A small image captioner, trained from scratch.
Data: trained on regions of photos with short descriptions (Visual Genome), 101725 training examples, 3.6 epochs.
Rows from block 3 of the text decoder, named by matrix and row number. Rows with one number belong to one neuron. Each number is 500 + 25 x the weight over the matrix's rms, rounded and kept within 0 to 999. All counts start at 0. Numbers have three digits each.
# gate: MLP gate (decoder.blocks.3.mlp.gate.weight, 512x128), inputs 0-127
# fc1: MLP up (decoder.blocks.3.mlp.fc1.weight, 512x128), inputs 0-127
# fc2: MLP down (decoder.blocks.3.mlp.fc2.weight, 128x512, transposed), outputs 0-127
gate.455:511489502498518509497487500529489496493501480490507496510507501487497496480511510509502509509489494504515491526520503483496495482513501496500504517485505495494533506464496497507504514508493505491500476509503480515497507499495502496506497486491536505514521498484510505516492476491501483518507507485498502494506494486510516481491494488506494494507485513486491500498496476501500512526497
gate.456:474537495514502442540486491510539524537531509524489493540464511520533470490537528488509473475478504484534490471522501507537484464507513507452497462482535509471508466475484493459532486478466533487530486501500510487540516508529500486526501499491509502504526502465480487495492517534524523488479512542547505501500550490527442496510483475472514484451532531507511460526471503484487452461541
gate.457:454493490510504551530558488514453512530519506502514428490453468527470512490471520436490487566522469545527508516532492507505491545532547519528492508524493462504575510469484560519467476489516442495516535514498479509532477510522474543523488479491497472492476522467532493527480477492489552584526522474473515495531486527528499512515494532501486517499523516475493519553499496483486511526529
gate.458:498468467495490491491501482489486481485510497526535529460512471521489503508538506492504528508484507508489506513502488510480496516505486507490506513529493482489500481491519474457529508528499492480517505519514518480476534519493473483516483507503497498512517485458510501515509492509522532478504523507507501499499518518514513517490506512480500514476477532510540496519501495472481502513500
gate.459:514487516504502479502490503526514467510481511498504494531488518511477485526487487540512487489523506516514510546461478488495519525485519486528510527493519506487524485473498491537472503492491521503497485483462506454517500479485516485502477496519515487504500538508522482480484531475515504510482526481497498508505495508498508520535488506485496508506482503476533503500493483484477526473476
gate.460:464508500512484541524492491487514510492490520494528513503504506486496503508494519485497507504482503486503510495482515502479510503517503496504502526507494510500481513512511502516500507489500512497504518519501497504478516502493504497497500505503500490520484499503496496487534498509493478509502482506502510528474513480532522500516474468505493495475495515499513477524492496495501482512518
gate.461:520504452519549501490543452508486469492472452461493452518499509507462542493505433522537523526557488534485503504472504482545503512528493490506476537522453489517529491554484512501521485474496487481491468471517526435544518494448480495493473508496508498467513534514449503495416525473492479566534477487470499451499508524499507514507423518558518503499500492532479480467507475473476463524483
gate.462:502497503488518506483488489475497518501513495498469496467499515491480470496523493523504514509502498497471495483505461501472503480485494523530516489476519500484502524481504496491483526491501519531519487494488514509487496483482535494484493469498484493490486514507471481517505521487503512507503528513491502503500503516506521494486520490501513486501514460502490482505513457488525505500523
gate.463:490484499485515501507497458504516434541540531518543532496482582477481500455473498492489478543551515450563495447458436514501483482484527560539495467528457464527534534527520494513504521488520569462491516476514486468519540453497439499525500428476561495481522526484463512415457499525513474556541563487511428460522488468477499587521485536510539498529510532440471505518505444496485511586457
gate.464:509513502517494513502500493499513505501497491490507493492492499506506493494507495505507506480501506503509512500500498498509509496497500501504515489483504498492502497487510501506484492508504509500503503479499501504507498524502514512500477493504503492503496484510496515499521502501501485511504480507511487503493500493502518503510492507490502505503504502484505495506496491515507494505490
gate.465:491510490559484507458517442499452523514494520550549491535500470557466463495466498444461561501511531501456499489527507525513484527515482537463543462456592545535495563480436573485492477516477451478486524515443567484473513482558499505539498471528519492413479485484503605451494513509421476480501432511545523529534456478556464527549487443486490493549506436495581528476510484506473494419539
gate.466:496505465467485465503493514520508493481470511484494535542515486470522529519485470512467500528469509484456501480477495498467508483526495486482508499490477475487515506497482444473477515500491501526500500499495532495486502504506531487497499484529489522459500508510526468522500490495508513507483526506501514520513445463510505487495494483508534496511506479489539531515509476518484519482452
gate.467:489491500518518513511494486488504493485506491498493492508482487501509498485506511495499505487518490496510496504503511496510509501505503520472496489510490485489497517483501487492501506512490505510492486497488520490527504514497494494497488505497501508483488496502494494493482503489502482508497499511504514510503505498486491509503503501481510496508519489491502498485493485515483518500494
gate.468:506513503502490502491499477501489508475512438495496489509517446499471517567504534485538471491531499540528506537519524492488487485504493553503487493519474491472542499519449496509469521507521499479459510489504495551504462481485505511522551508480501486491500495517477528482517496535477500500501470491522470506509495514504468524472470519502495504471495503519474510487503511464517504477488
gate.469:489489507491474495516488462530496503529469495500515471522508523527489475474520482510520466490523498505478473474487491486482480523500511472501508507509461485533481502530479530492500518498459477488500478491482484500509531527505481467468506481496503484516515497451495512473472531468508484515486494512505480470492509514511484525511496507499492498511499498522502491480535491478507500513516
gate.470:485505492508513484471541508540519529492449453466526489497558518502432497462493470496508496492552492572532498475477501508500473490503517465516486507506493452505527533455478505459512482507462527489501518541503469523495565515514518474454444484510514484474501504465469531547462489496439478504456471558539474501504472482482556511525517471505480500520484485529388529553510463503496464442458
gate.471:499524490507549491495483518561494507509509507479460539514454490482456520496524485507523549512506504494497516501444495496478507502466501483518496494527523489517455469523512546495540539513525517500475479507538511491483522529505480541480501532496450522520517444483523495500517487471443488492526463473490475528509479469514487487545478480522502481518485491525530497494507503493521499509489
gate.472:541466491470498505478513514475498539522490479521476515508560537467496530522468512509464521507499523482498538515518519508531521464454501529513528497485500518495493475503494464505488501527490494466502489485500498516512502496477479510495490492458488511511471504496550500513562464479500527515498521529497505528496517506491504480510523509486508489472479480517528497501486498492498528436535
gate.473:505490486505491496510538513522522440519465505523506503519463489506511538517475473479499479511538451490523523484462474486538486524497495536498492502498519473519462533527444511505542501486493494489519521535527522450543499498475514515466495510505498522465520498503469484480468510518493513483507554537480482487514498500525467518514515526489524480490511503466482502529484507525483459487516
gate.474:511518472493515545504483473495492508489504485485478478490489510475484490489531515496534516496507508524506523483513501468469501470525490492503483508500499517483526495492519483504518514500521489524536515498513443500508472497492487503486505501502524496520491464525522515511492508516532516513483503529507490540491525490535510499483501494508496508483462527463501482462478510469478497469512
gate.475:507509502502503513491512496482500500493508511493513496495504504499503474504501495511492507503493494509507506504505493497489490498513490488502497492508497524489502495491514494494499501504498503489501513493502501514494501492510499503502502515499511492484485496509499503504517493491496512500489505502503486503506507509497493509500522506475507492506503498489515510501505506482504515502503
gate.476:514500497509499507482493490509537461509501491491507484503480483479511501499499501514493481513498495498519479509482514501492524514506497500498490495506504494489511490500498497488510497520492504495489510520503487498506511500504490505493507499480489498505495498486483509490475503504501505508529491521491512490487522504489490515499500505487496506497525515488507486488498492487490479509517
gate.477:478534542527521439494496500477491545481466507483536509489497444512483501533541467551470465534474507474466511489496473544455515494541501456558528489478515577527484527515507517481500520484513514481442457500526491505589507530474515513454498483483474497546474514512504439489543508521513496460519515564495543537493481491469482513501521492547477512511515502474488499514504463433526543508459
gate.478:583507539499470503476488538567449546468462506510490526540531508479576415533477480483476491495573480512525511472516459487555507484530509492529564526510489513518554505482574536548491487501468532433516548401510557480516523527491530573596457521539581521495528463542459547523508479559495477469487468580527469489385471439500485454511519487478510476494510469540485518536459507442516449477496
gate.479:464507549465536512457475472495490569497531478505495543541513472496487520507531443510496515488483479531494505537500506514537506499530497491553513545499457520539504483473468511533503468518550515493496491467550535502475481580538558487515524453484498513486482495495514499519524552432504513487502488488528560512494471469478524524495528476452492521464527497554490481487518471533486479495468
gate.480:518485504533434508512514482489529478509464471501517506526511517556531505458470540476454470441512512548509501512526535503441484522503532464505462553439515471478536475548546512498516475436490462569525518443463548448468545537464496484554488490498506513441520446485488483554512473476478447517469475508461461541492509537496488499481529524516498499496519476562505484517476493480474478493491
gate.481:497500493501506496513492502501507501506505506507498506495500497500514496500507497499502506501504503502495497503496499501490491500503507503496498498501494489505491511502497492493501505494492500506501501501502501490497502505493509493497492496500504497498500495506497504499495505499495495496490502502506502499495505499503508513500512493504500500501508499493495503497515502505495497510498
gate.482:432513455531528478457454476549507476494533534511491559482441554527491479551486486526458565563464413532557501463497482484440485497483487563440437468498564518495566509491520483448508553555520513468537535482472575429466474503568542489533548532450511545549508518516505406471482497489446549522479468496468621577526544488480554526439515504452495428521511594518493490487507487512476422477480
gate.483:561494448532493502499493535509499521536519496533537514544490465534592495447576442403463537526480484473493510533477500494529489482567517523535510580446459531433571486560472474391483477478511538551554474513517585543461516449541543575443560484540495519442522487498518542569499527500483539557429504543480510537541488549593489413514472441479550491484534482536528530518542413537545548479458
gate.484:454478537457499483462513521504524480496456494559475441504461491461507477468512501477517506469507516550479518508462455472508530518481520472554546538479478518480469514495467533519467495447475508524527492441517470447476508478455502482465496538465483515444436509531458492533525515514549553459516495502501455493495476528489504528523474493462492494471509480520504543544481451537462467493493
gate.485:469534513467490521498451499504458513497469464527504496453469477485475505500485505535460505465499525521473528477507484492461523526500456457473452503514516518481532494534517531503506493476477520524520472500470474481497494506541485483480507482497479484514475494488511492488502497466538543531537471503505486569537494507507452514490511499459492492515485494495528485475487518506475446524474
gate.486:506497504503514506497493490511494503524505494507504507496495488501499504489512495504507513495497492503496485504486505507529506507503498505492493516494500507498503497502502506511518499496502479494487494508495495484505507500513497504501517506480490507511507498474516491525496499509501492503489496501504513513509516502488493485479517505498496495491515498506495512491490507490503509491497
gate.487:508473503513497478501506502509508496479515503496498508496495495507500512515477515513515463513515514510498488505523533512508494470510485486497496513483501505503515511511523508529498497506494510512501489505485494467492493496490482473485485514487504499478470490487482500495493525496494504495513479505483487502516492489491506483520490524508503511506504499497506509508460486479528510498465
gate.488:472507473513509504505489516507538487501475480514480522488513513496497496517511509515524472477502498526478492555496513492483524500502523495508522495511521487511516503456491497472506493460486489522507515506452523517565490525529517531488478479498502508503474511499478529489525476522479497487455510457523500529503496515506514541523500523504516483517521513479498497538492522527536472482526
gate.489:518506497545478473532511473537460488481478529507513469518504474521474530479485534506496476514543507487467538501479529462500457470504532554513521474517514535505537507486467480475480506459507485493503525498485561503518515520471531483531484516518489474526538481483521531498446489501556478498497495504514481522449540487518500497496491489534477509499470507492514537482493527486451506525450
fc1.455:490493520504487527489484504508512494469482516492510516496478522512518492516474518497499498513504500522488505516477505486500497504519520520496484498511497477491503517487491512478505493501489488491504501515485515480506499534517510512522502499490495507479519507484520488492516458505481487513475545481500518501509480482481489528516521498482491497514519499488482520482519504514488497498486
fc1.456:459551525468527507497523511460445510485548536496502522472455511545554511490535500473528557535468510485463492477529492495507507492509484517536499476518522567525506483480535516481474454489517494489485568492465511559475492511521538549482489528549477499487517514479498528466502516500534458533510480542524530498545505456497480511506463513509521504428498464511454518518482481512525496482503
fc1.457:513558549528483477446456506505457492485511506495531506469446462489471486521520465528458513514517480542468461528476571518474535497499534530474486493546543538476505506467471505538459472487493486494478445543495516498540492520556520557527469528488500454506494474472550518538511507477518530542482468499451512566525506567479497540485461513461504487503470517521546427514478540520522456485557
fc1.458:494472507518487489498492527526508472513517518487486499497493480481498506505479511489507483523549502531496504486501493507513482463510459517496506510495512500498491505497512514517481511482469514469484517498483499497525458479483492492508510489551520514509507513478515489491505498491503480516494518495494506530509487514488502499502491513511524481519498517496519505503487494504501507475500
fc1.459:497497484487512525511470479511508489487483472472516519524494521463493531504493487457483507498479515491509493511488503494531514509493527482477496510509509489514526518490507479511492504510499487515502480514498496478495549479488532496482442470535538492566481469539469482540523510500485477522508510492506468527520506486483476507527466482470507500568485486474533469495516535518475471495490
fc1.460:506511508490531513494481487510507494473494503509505499525519489521473496520500509514504507518501483522487490480494493505489473510501508492499510506512514499509478499518490510475505465513491497498485515509503516492528525498504496503491483497466500512507528487481519483491512507488485483538503511512499514479479487511538523527486483522512499497474520507513510489503496515487486468482505
fc1.461:554516489492529475485504504541517524487501533495482482527492465533443444501476482549522484514519507518462501534510505520544515508514496471523533479482473489487555483548483479546512534486477548447476452510528536468488558481483478497468464542475534507495502498502468445543447480533489466534487454494483517438467492530517493518470481499498499472478489462548476483462483488466499486522539
fc1.462:473500495491490503493499531531508519499488519475512503526519503497509499507506501523509490489515524467471491495502500514487506500523490480501478496463500501518518454499507483481479491492452507500495488490486509487523499503482507500483494504525504487534499487491500455509499528513483479501501476505528510491508527498522494486475504509536495508503500502499494491496484480519496497486496
fc1.463:514503476513529500519586539475507526534505524508483447484519527522491539481476511473572524490467500517529456554537473465535544527486528498441457554470525484500517482474502513507503485589541502521521567491532489540519460457512529545523486510498421539507496535467509573522514487489515493514547489523579507473531519512539536486515473516559475537456537491542545491493514452530566522543566
fc1.464:504502489514493494509496502511500507492488495501497504502514488488492509505508491486493499502495496509475488497495504511506512492483492513495503507506509482509490511481497497484498494499506508502507502506491499509495500481474497492501505500506498505497505493506495516500495488506499511496508505501512474500502488511502506514509495496492514495501499500494497502498514496509494494498508
fc1.465:485506506437454513491500471590481541453480488523467518458489485465509480548517482486478401545513472494494522458522511558467517548469450485500494456516507481507559476471527502531538446442539477499535471493534524505537508474440467543571505564469515491542449532484531427541482458529472483479524499471475466440539508536482509434532504527507436487431524486516506532554503501506499514455475
fc1.466:482474524510492475457546496501522447504485489507495495496531491523505482543483481517505482540478526514514515495493508529497517520499496511470502529545506503495481512529496490494483492509485485520543491488502511533478476475487506486492510497485508476486487496477500481465509508496508533508496474500481456530497502499479519523514487489501528506468485506532531481508511497504520519526498
fc1.467:477490490509478523499492493494513490509514488491508490496486504485508506489509524501505495486498496493500491515489500506518510520499508513506495490509501495511491515479482498530494516502514501498494506518516510500501506514491501500506480494490493507492500495516479512510491525496503482511486494511504498492502513518513494492501496491504489487512502505485480499507500485518515476498519
fc1.468:488477474504482484469531457501506462493533504537490534518511476528470492508500523473473464539502513518503491509525479500513481485540508488490518483525478537474544488519490490533513510488520505495549512499469490540472536480542542467526495496461510511544472504497499524488482487488532496511515490514497515471512475493467500559497505496482484486464468511492516499527463468515480512482483
fc1.469:511507513432483506475501479474508500509505475518497494509475481495485481510477546458472533513480483514505458513507442515493517534482540491488516518495518518483537537479489496504522480532515523490526525477539514508526510501506505519530477511501517526514508470535519488497509456476494516480486524485497495508516494516490493511494506474468496485510480514462488504503505500497482484492516
fc1.470:525480513478537527528493498474465490542559511543457543502477465485529524541503510513521533522448489436467451527469559487522510503518508513451451512509486527522468466525507482515495468457519455546513454485472518451515441472433495473544522523480488507554482513540490484465506494502555517488536530450503507499477483481473503529503536504499515496478520523497579485471496521493518500547581
fc1.471:505489507501450514499506474471520488521503492520525468506537493508494481518477520495498450464509548503503482491543484492486542496523455503467501531477483544497547517474459470476463460480443504517525551527455491496518483485494512485516511504481515510487492561486487466489462525506536554520499498490555534509461478516489490511468505505477534513524515476485442496507491486526491489484510
fc1.472:511503459523513514548488497527528502483519504525483507547517513479515495509523511494513490501486493474457507519504539501487495521471502493474507506518481478505475518448507500471490436467508484498503504516518511462485508515477514484521459535513507490489452519526502504529550497508473492520503473466485504495459506487503507522519488514476476524493527496499456467460482493496485491492499
fc1.473:504541518481496525531517501510492496522491494510522468505497518507520497444487474479506486470459494476536491531474518508477499464507571473530500494466489467482507517522511484517542525537485516530527500493550484498483507480481513488452531519500477516526510511530500537531454484537483513496488511535482508487542501531524489501528521479491485496500493526470488524511505513485526513457500
fc1.474:496495526500516487491471504502517517524500507514459495517559538508503494501510469517513533524541481482524508520495488474522492467534469505494508519510529495497510479473542469479495520514469493504518486507511484516539506511494523505487539487516495485545513489503485490501521479458487537520500493495448490501506512484494515485548494479489501504488451480490501504524495502509507503513510
fc1.475:496495503493511499500497499510496491496493504488514497489498490505495489504500515501507504506503501503519510500505510499498509502504502498497498490490505504511510504519486503508502491491496498503497507499495494498500500494505498519496501507505509497483493497495491509500480500505502496494496489505498483504502498502506499493501498497498504498517490502487490501494505502500510499506486
fc1.476:502514486525493476518502500493526494484510498490514499512500506506479495508491504504510489522497509486494490492507501518479477481494510521509500508468504511490491503498502489511511506495489495494495485492509499507500502492482504493508499503486495485523511485502493497505469483509494483486511477533498500508498505498503502497493498467507497499510495506491484486490491514492505506509502
fc1.477:517495468515498494500479492497531516506471463439535521518485478498514513508528474515507523479455479448458479456481515460528495489482510537466529449486494466491490513515510507530541506457540519485541500493514452442495500497490474444485469500505490494498456520514510537536453536501498541516508526529493504526490469502530541483439538467507561494527497509505544499490517549553496466491540
fc1.478:490509496540516530518452528449527502505525492528472504437557549557452461474508540437498500528475478465507510455555569514467519485515492511568568493560522493489502481509518506541523536511529465551489435466491489507489469457613512466503509375465495501514549493499491506440506510448557488536490552478471592533508540499496477468486473539486462499457504532466423464611470539444546449516480
fc1.479:481510544473531532487475499479505576527545494511494514562496489502501508501504469527541515494492498551505502530492499519541474471512502510545504536503460533535483483479466510546523480535539509493494491452534501484475478580509538493491535455487509527508469525504506514501509529430484483490490489467510553514508467490491522510471503495447482499460514499546498479491506471515516475476465
fc1.480:516474522551482520544472458539541525510476459532524536503488476535499534472507552457473486460461494523503499494508498540462529537555526507521491551502439484477534476480511470520492528487560546536503466503528498448475472534551559569539473467488515504482491485447501514519473501484501527448525546459469539525495539484486463493501550503491554507510527500550560480498462514578513499505462
fc1.481:507506510511510503500504500502500495513504515494490508501499508492511495496501498505498511494490503496505501502503505498499504494499497496511502498493507503493506496504489490484499508500504502493499488496496498497495506500514506497500494490498495506494508506502502507495496496516486492495501512509497510504490491499503500497504507502500499496510500492496491499496509499501506496501489
fc1.482:524479484548490403515514522468496555444558508503449462432560458591524495558520491503512593475542485562497468489465557487464441490576502477441454467555504557536533534517529528482518451541448537475575603568510451514456514469507453582516572550411462444509576567490463554494575490465476490466552510558548512538528450483512515525557420517538456551511519545480510506487448489536507486530448
fc1.483:532552508475470508491467544462521505476511453443439561477547514505500486503462508459501521472449413448496459502517542575445494537523511479538502471525533464516475469556451537529508475470553488460465530475504509517530500488473500419559528481479451553526467569547485548497471476525461478558513496550458534524491509481444487481502508500528524490516502493566548489529560492470469498505504
fc1.484:504452479510556508467518506474526475495509476513532480532471513519497567510439506501487477545472509469532501502549530470498466463484532480477524531528518535484521522432529469433539506553496517528476507553509545511507505522514465498509489489542513525534482509496506459478509526503508483524527483476517534524497493495460501466459516514534541505508420516467498451441501530523495506566444
fc1.485:507481478527516488521485556489496497434519541508468516477453495498491526438538500440484499475463472538511513476502510491512493485523507536511504556487501458500465520504460477488515489507518527505467517523529498535472493531469510437492493469513498516444535502514488487493512508513506427557487514519464557554473539514533554505481454493514557489513506517513497524463480469509456480534496
fc1.486:505507495480494484512506511470498495495511490505486510489500513513508474521490501510490526493500493495504496509501506506482491512502489505509497503502508509514487509488491503504518486496490504512494505509510508508508491501497495525496509499514507487502500506506489511509507506509498513506495502494511497509506497496501500492498500503508506505502516485504482488513518506477520509507503
fc1.487:497492523471472495499499487493481492494499521477495493495500501498511503463505490515470490508488508509481501499484477507497509516500510479503505521524510504511466495492491515496506510524507515484482487513501512525514526527489495477502488509511504507489532480493504518519512516506484517496500499482501462472509500509503490496506498476495498499491487484489476496501511492493522501520532
fc1.488:483500510501524493506473507493547484477491496522492549500516496489507500513521501533535476489517506517472478546519491485491527502482519482520493517513503500510527475466503506477501497479498487522522540529462514495560500516528520557468491485507491521494476519512461527473513492512466485478477511467498481545504481503509502515501483512526520491531527523475474488532475536514566489520527
fc1.489:496490503434535519450491528459534512533530486483476542495495526476519467536539470493506526488437473536545464494534463542504556537482482442491493527492481458488474476518544530514531482530510529496491472480515439503484488461524465505476510503495515531487443528499496469525547499510463495499511506513505523462545440502477525485515508482474530495499527480495492452516501488502543490482527
fc2.455:512498508500495510493502493500511508505505496506502494486500489509528502500495497505508485492493507506508498508505494490477483513491503511519502509521507501495492517505497492502497516509505503485506491492488503500486493497496502516512499497494503491515485504499516504494497481503492495508508498515482507501494500489490506510500501505483504488491499487494505501505512486514495511507493
fc2.456:500507494506528491477510469523505501497509525501518516489475510504508557506522492470491522527491495499544497482495491470486508496529537554516521517507501459505502468503506534471441501540468543507552512493509506468492483526481533486501500466507525532497487517531497484496538523506495483527463490499499508508487513479506519448509503518509482466540499501475475484461482481516468498519514
fc2.457:512440516523504545468473549500532484450440503558491471579474501520527517510518497492485536467489522488519511519530458578573467523446491563579461461569520521520454527506476478512524474529471527549474466530495496503457435554524478494505458533527477563528552503498454511422495507515418449467519516512504518513547512495537480544538485487531522516492491530495458511481527533474518528521498
fc2.458:497480515495523509477493504488482476492499483493509495487518510492493505506500511486514508491509502489492505520494511488496491493505499485504483513499510491494501517484481505514507505491480501493495495509511501514497495510511512491495510497522496518495498501500486498484482501501498488481502500507498519515481501490489492504491506482521521502487488498504495484494498499510505513512474
fc2.459:487528494509468510484508480491500496487515508502501510502488502510483492518517491513518509538509486516493482499517511531495514495504517506519467504493530501510501493508507496504509507474480480504474502501489490494532502486498491509485481472475506503496470510512496532476505474518516513511499500514480524499517497503492490501518503501475496522509511494498490496529495487490501503507508
fc2.460:482504500514506499504512477493504509516502502495506512484490515501501492511516491497503502504494498498510504506487506498497514497514512496502504507493513492506500510514495497509498479475486504512497500502498507502505496507496486502494502490501497493520503514487503495486503512483507495501513499491491517495508505507494502507505495513491502498500495488512510487499488475483482491482517
fc2.461:516531516480509476484472523517496489482530513546577512538500489546572517460528479503498521504463504502559518500496527516521482493503546558517428458470494484494464467505473543523467508469536550525445484489519519498534466479483546474472497523535486510453479525509483499459446491498495481522481474491482474499504472458468479518514502467452491492468524525519451524499507460504515484515519
fc2.462:522467472497509487498511497499488509485500502517503499531503516504516508482530520483516526506506497499502477512497498490506509518511512509513497496522511500494511491496509497507512500490491504519519487492520510482528513489492507508506492498491495514488529499493508494518515496475510502514480499497482498501496475518503510510514492481498481506505473499506490521503503495498497492504513
fc2.463:494542517566530495492568501459508460520497528488520507424500497458456489501464530509461498505506480483427449486477518492434551484545517456415507536457495456487527469472499571545528473497571513516531493536483450466536528477437509457506495473479492484487468413446509557560485487551501534461500509484497504465482516504531505462535540493581503507519534470526510492542514494506540471585497
fc2.464:500495502500499494499506511507492502506499492497501498505506499485498508497507491498492502501501501496499500494500500501495505493498501497504503495505505503506502495489507497506494495501501496503500504495493509497483505500495502484499501495495483500498497501494496501500502503494498500498498498492494502503504499500500508497506507500488502497497507503509496501503511491505496497503500
fc2.465:485458545526481591507536514500475530497557489532463495455538474468481510504480559460445499462528484504452492480458525524512532488559467489496513478464473455488515493530567472475517470519460541531523499476499589525515474452495540470500485501512457506485436487506487557457533522527547502483557500509524540503537520527497529444474519489487543498488459523489531442559462473507513515465480
fc2.466:514514506511510518520508479502506503501501490508502514490519504496487512495493482499487483494489480520493490513506499521491498498499488489500512488515491517494484516512487509489497499480504512487501498499501480490496494510508513495481490507506492465519516503487502509500486495487513521497478500496496505493499511517502492474486499504503479496495474505500498485504491514496488481523488
fc2.467:505506505500504498496498503499489501499511484500499505502506494496490505513499493501493497495503496502491512509504503503493494512505499505490498510501499496502504506509500504498495499497506506503501513503496514503501495506508508504498496500502506494503492503491498511501502497487497505506510498501512502501491503499486495502507501501491494493504496501489503500500500504500491508493513
fc2.468:495530468485552478507466544477495499495460551503502516489519526495515516467512536513482498486497497462449463516486526526518510519500519512521483531477518460492484541468457490478530513480498527546492478504517526508532494498505535480480481497528473520497508511491487449511526526500468500502483512525497481509510510472528484478516528504523504467494504498513543501494492495539502472520513
fc2.469:517520479493494496487504493506506507505494499513488523513484509496520469498491479454505497495497503511493491537501511517495506501502480510494504489504497498502496500470480502483491485491507495496533487510474485515520497492517480503487517514506508478491502494501519499517511479530501498506512495491501507507505509487521494504480520498503499508503485500518499491499505492483476505507514
fc2.470:514490475531501500493532528463481500514448519477502496500520463525517475538529508442503514502477544576477529526531422519451506551531468533527555551518546452448500521473488442460574488492502506413533502481492502503508510456519479518526494506503517470489497450415527513523558514513511520497514511505536454525473504497482454500491414495597487504485466458473513538494469505499504557515452
fc2.471:502493524498475511499488479526468521490526531510486482492474510482475509508464495488489511515492510492491541480478497498489476484474474524511504458493485515488506480511527490505498533447491500490530481516497463546491495506538455508491504520501462631506499494502534508500525481514474495528408508481517497498496497514485472515522467457479500733511489518510498476488477482531513474533498
fc2.472:498509495470504508502497494515500526504483519499514487509474458519519486492491478511497527468491540495486527493471500491506496513477509505502518520505498524532498481482510516478477488507515548518509514515521526497489497508489505508477485529497521517470507501512504481488523513508501485484474496485517479488476499501515516505471467535530516511497524494512512505517502513494505513523516
fc2.473:471500500476512475504503532498468493519489521487489491512510502476504521485518511509500482517502478528500534500481480484524509485518490505484484511480491483510509522501527505509502530513520500504463476481468490477493504496465496487476477516498485510498490505511490527526535519512512542478501492494513505483528509501456471475525505500486503487512497499530530511516513504501522479500554
fc2.474:529499529500505488472497537506462503509499501493492497504502489484486478483518497513509501523535500523502489486488522491498511488499496480481510503487516524475539503482509472508533485483514505504512515492505525498505483466480519524459512528524502510506489501504497505507483470514463481460481506498494487523508482494504517493468513506507501496513495493518523493513492478488495468490520
fc2.475:492489499500501511500503494504503496492503505506499502500500492501499504501500504498509495503498502505505495502493507499499491503489499507497501507502508494501499506498498503498499505499497504502496509508503497503494500501495503497504495511506499502502499492499492500505500498500503498498507500501492501499498494503498500501499497502504494502495491494504505498498497502510505501494502
fc2.476:501514500516503491497501496503500510493507505501507503495491484494500490515497497497516497504503503498497501506498506504499498502496493498501505491505487482503498500520490510498503497501501493508476502499498493495501498490506505515513511494502501504497505490513501499502500492502494503499488495481498518497509499490486506488497493517485501491493492490502498502498489498491493499499490
fc2.477:529476513468489503444522497512544452511496450470503527500499513486459515519480456514510508505499516515528481469457542487501506505544502487489504515477492495490451484508480510472509474512515528551523490538498465491473491534479501560498491481489483533474498476561469529509468474482492559499514431482471493500468549526489535535479512520500523488515515478502505507481492501509483479564496
fc2.478:460493531487369548468453583479508491492494487500469497524522562569421570511541490538443497492508514515486536465562454541517541518528486490477510520422536526504472523481449548562538531510498493440492482460466546526493497404486492399530481495531532487610505562473549564457458534421484499414489506509531531428566518428488566498510550521450507460499475504458465508575455514483463514557456
fc2.479:522496510470540502565440557519485515514564517474573529507467497518566497474496425464509508507543495554442538535545507477562475440501508501514528531510512505488427488489459518499492618518526481531467434482510447487474496500556539520420468494515501495440523531512481459488442481431474504451519502491564544483487536525544582466447535518473503525495471529562465540474575494527540450478494
fc2.480:512539506532482427529521478490497480506473494542464497502549555471474531486491585556477484468523492477501489512499495480545542493537504494488466576485375499497507510497484484463568512478526519475513475515505504484535507449477506495470513545461528483493464534469496537528485518433491515455489551516431468520511434480513459528503480489458466499628539505497458494499472510535537498448467
fc2.481:493499501506498497500501495500505503501501501497497499498501501500499498495502502499500500501500500499502500503499496499502499503499498498501500497508501497500500504500496500501502501498498495498501497498498503503499495505503505498499497502500499500499501501498498501498502504498498498498498502495500496499501500499499499503501499500505500501500503497501503499499502504499503502498497
fc2.482:516451470518517491497496468490516483527510497514540534545437445545562530587472482506485525515459490526534508561487470431463523538527507556509459500537570478521489465554547628449472533542535457531549564482508477457484469564441476559513626486503476538583466456519564475550537470569447469548537433525504493499528549466488516476487509551554531487553569498538557512489505399592441596568504
fc2.483:454478430508499600493533535470524491511466536555454504539529518444501459498547511464526546491501468484543450540453451521483459536542566497516548527515453537514528526523514493498492539495505516482540577511513521477501521420491467495497425501510481472524523532533505516481444513509452454482492491528459515530465521461527548482484504497493557536529495479535519558501438470485465508486532
fc2.484:504449505483492504525550469464504444513494498504476466526553443494492567514501518544487496523501507496517485509560407549518459482481490476484515539559446427502524519458487503478492492498512473512523452514439505514484477517523465479519548428522496508510576548474453497514552544483456494555491551531502456522547502451534512490485542492505447523537521487529533493515523525500514513564493
fc2.485:504467450508514527492498499540539473517485488525499514475508469521510501508510527542494500452494520517537514494490508485524502526565560507550520465468500537508486517506530506494458441571483530507503500492504471524462492548466515502516518436453507455488549487483449534512508538472506524493511540498507459509482509503491477487506484524478514407463523516467502535473529511547506521540492
fc2.486:499495493504499502503506502516493492501506504501507511501496492506507506502499499490510506504493498505502491494499488495491490490494500505498497503503499490506490501508496508497505503497485500494503502495498506499502497502497503496496491500494500492497503490495506495498508498507500500508501500487500501507498507494499509488496498494503499504498500496497499487491508497500500505489508
fc2.487:493511510515504495501488499491505505506505514500497496497499490492494504502526523518509500501503500512495504497495506497495492500498498483500494518496505497503494515487508504486505499483497506502484503510528504482496507512476501493489501492514504515485499500507486489495512491504493502508503506491501496501509507508500496492491487499494497502486496497511498501508489488517498502494495
fc2.488:524531488465525509529532528541481488492508527500504496522526505537525516474503489503512485523485487543517478525505498458496503509507458512477539513505519499504484488495526518495481475457482491479511469510503517490504517508490483470504522466518532495515499496496476508513503511493507526504531472511520487487502505463515480513501521515535514476517492512509483481554482507498512517521480
fc2.489:483543544519534485503473530531498521533532503526494525496528450468481494494488496467519550461535533574550489501515467521462496491469521488541486461510457462534508493482536479462527478544504550472531510469484483474494492501462502500511457457492494544513521473547512502487517547519546497532486521575486479498459507500467513472534463469509577504469491517477514525529483508504466464555475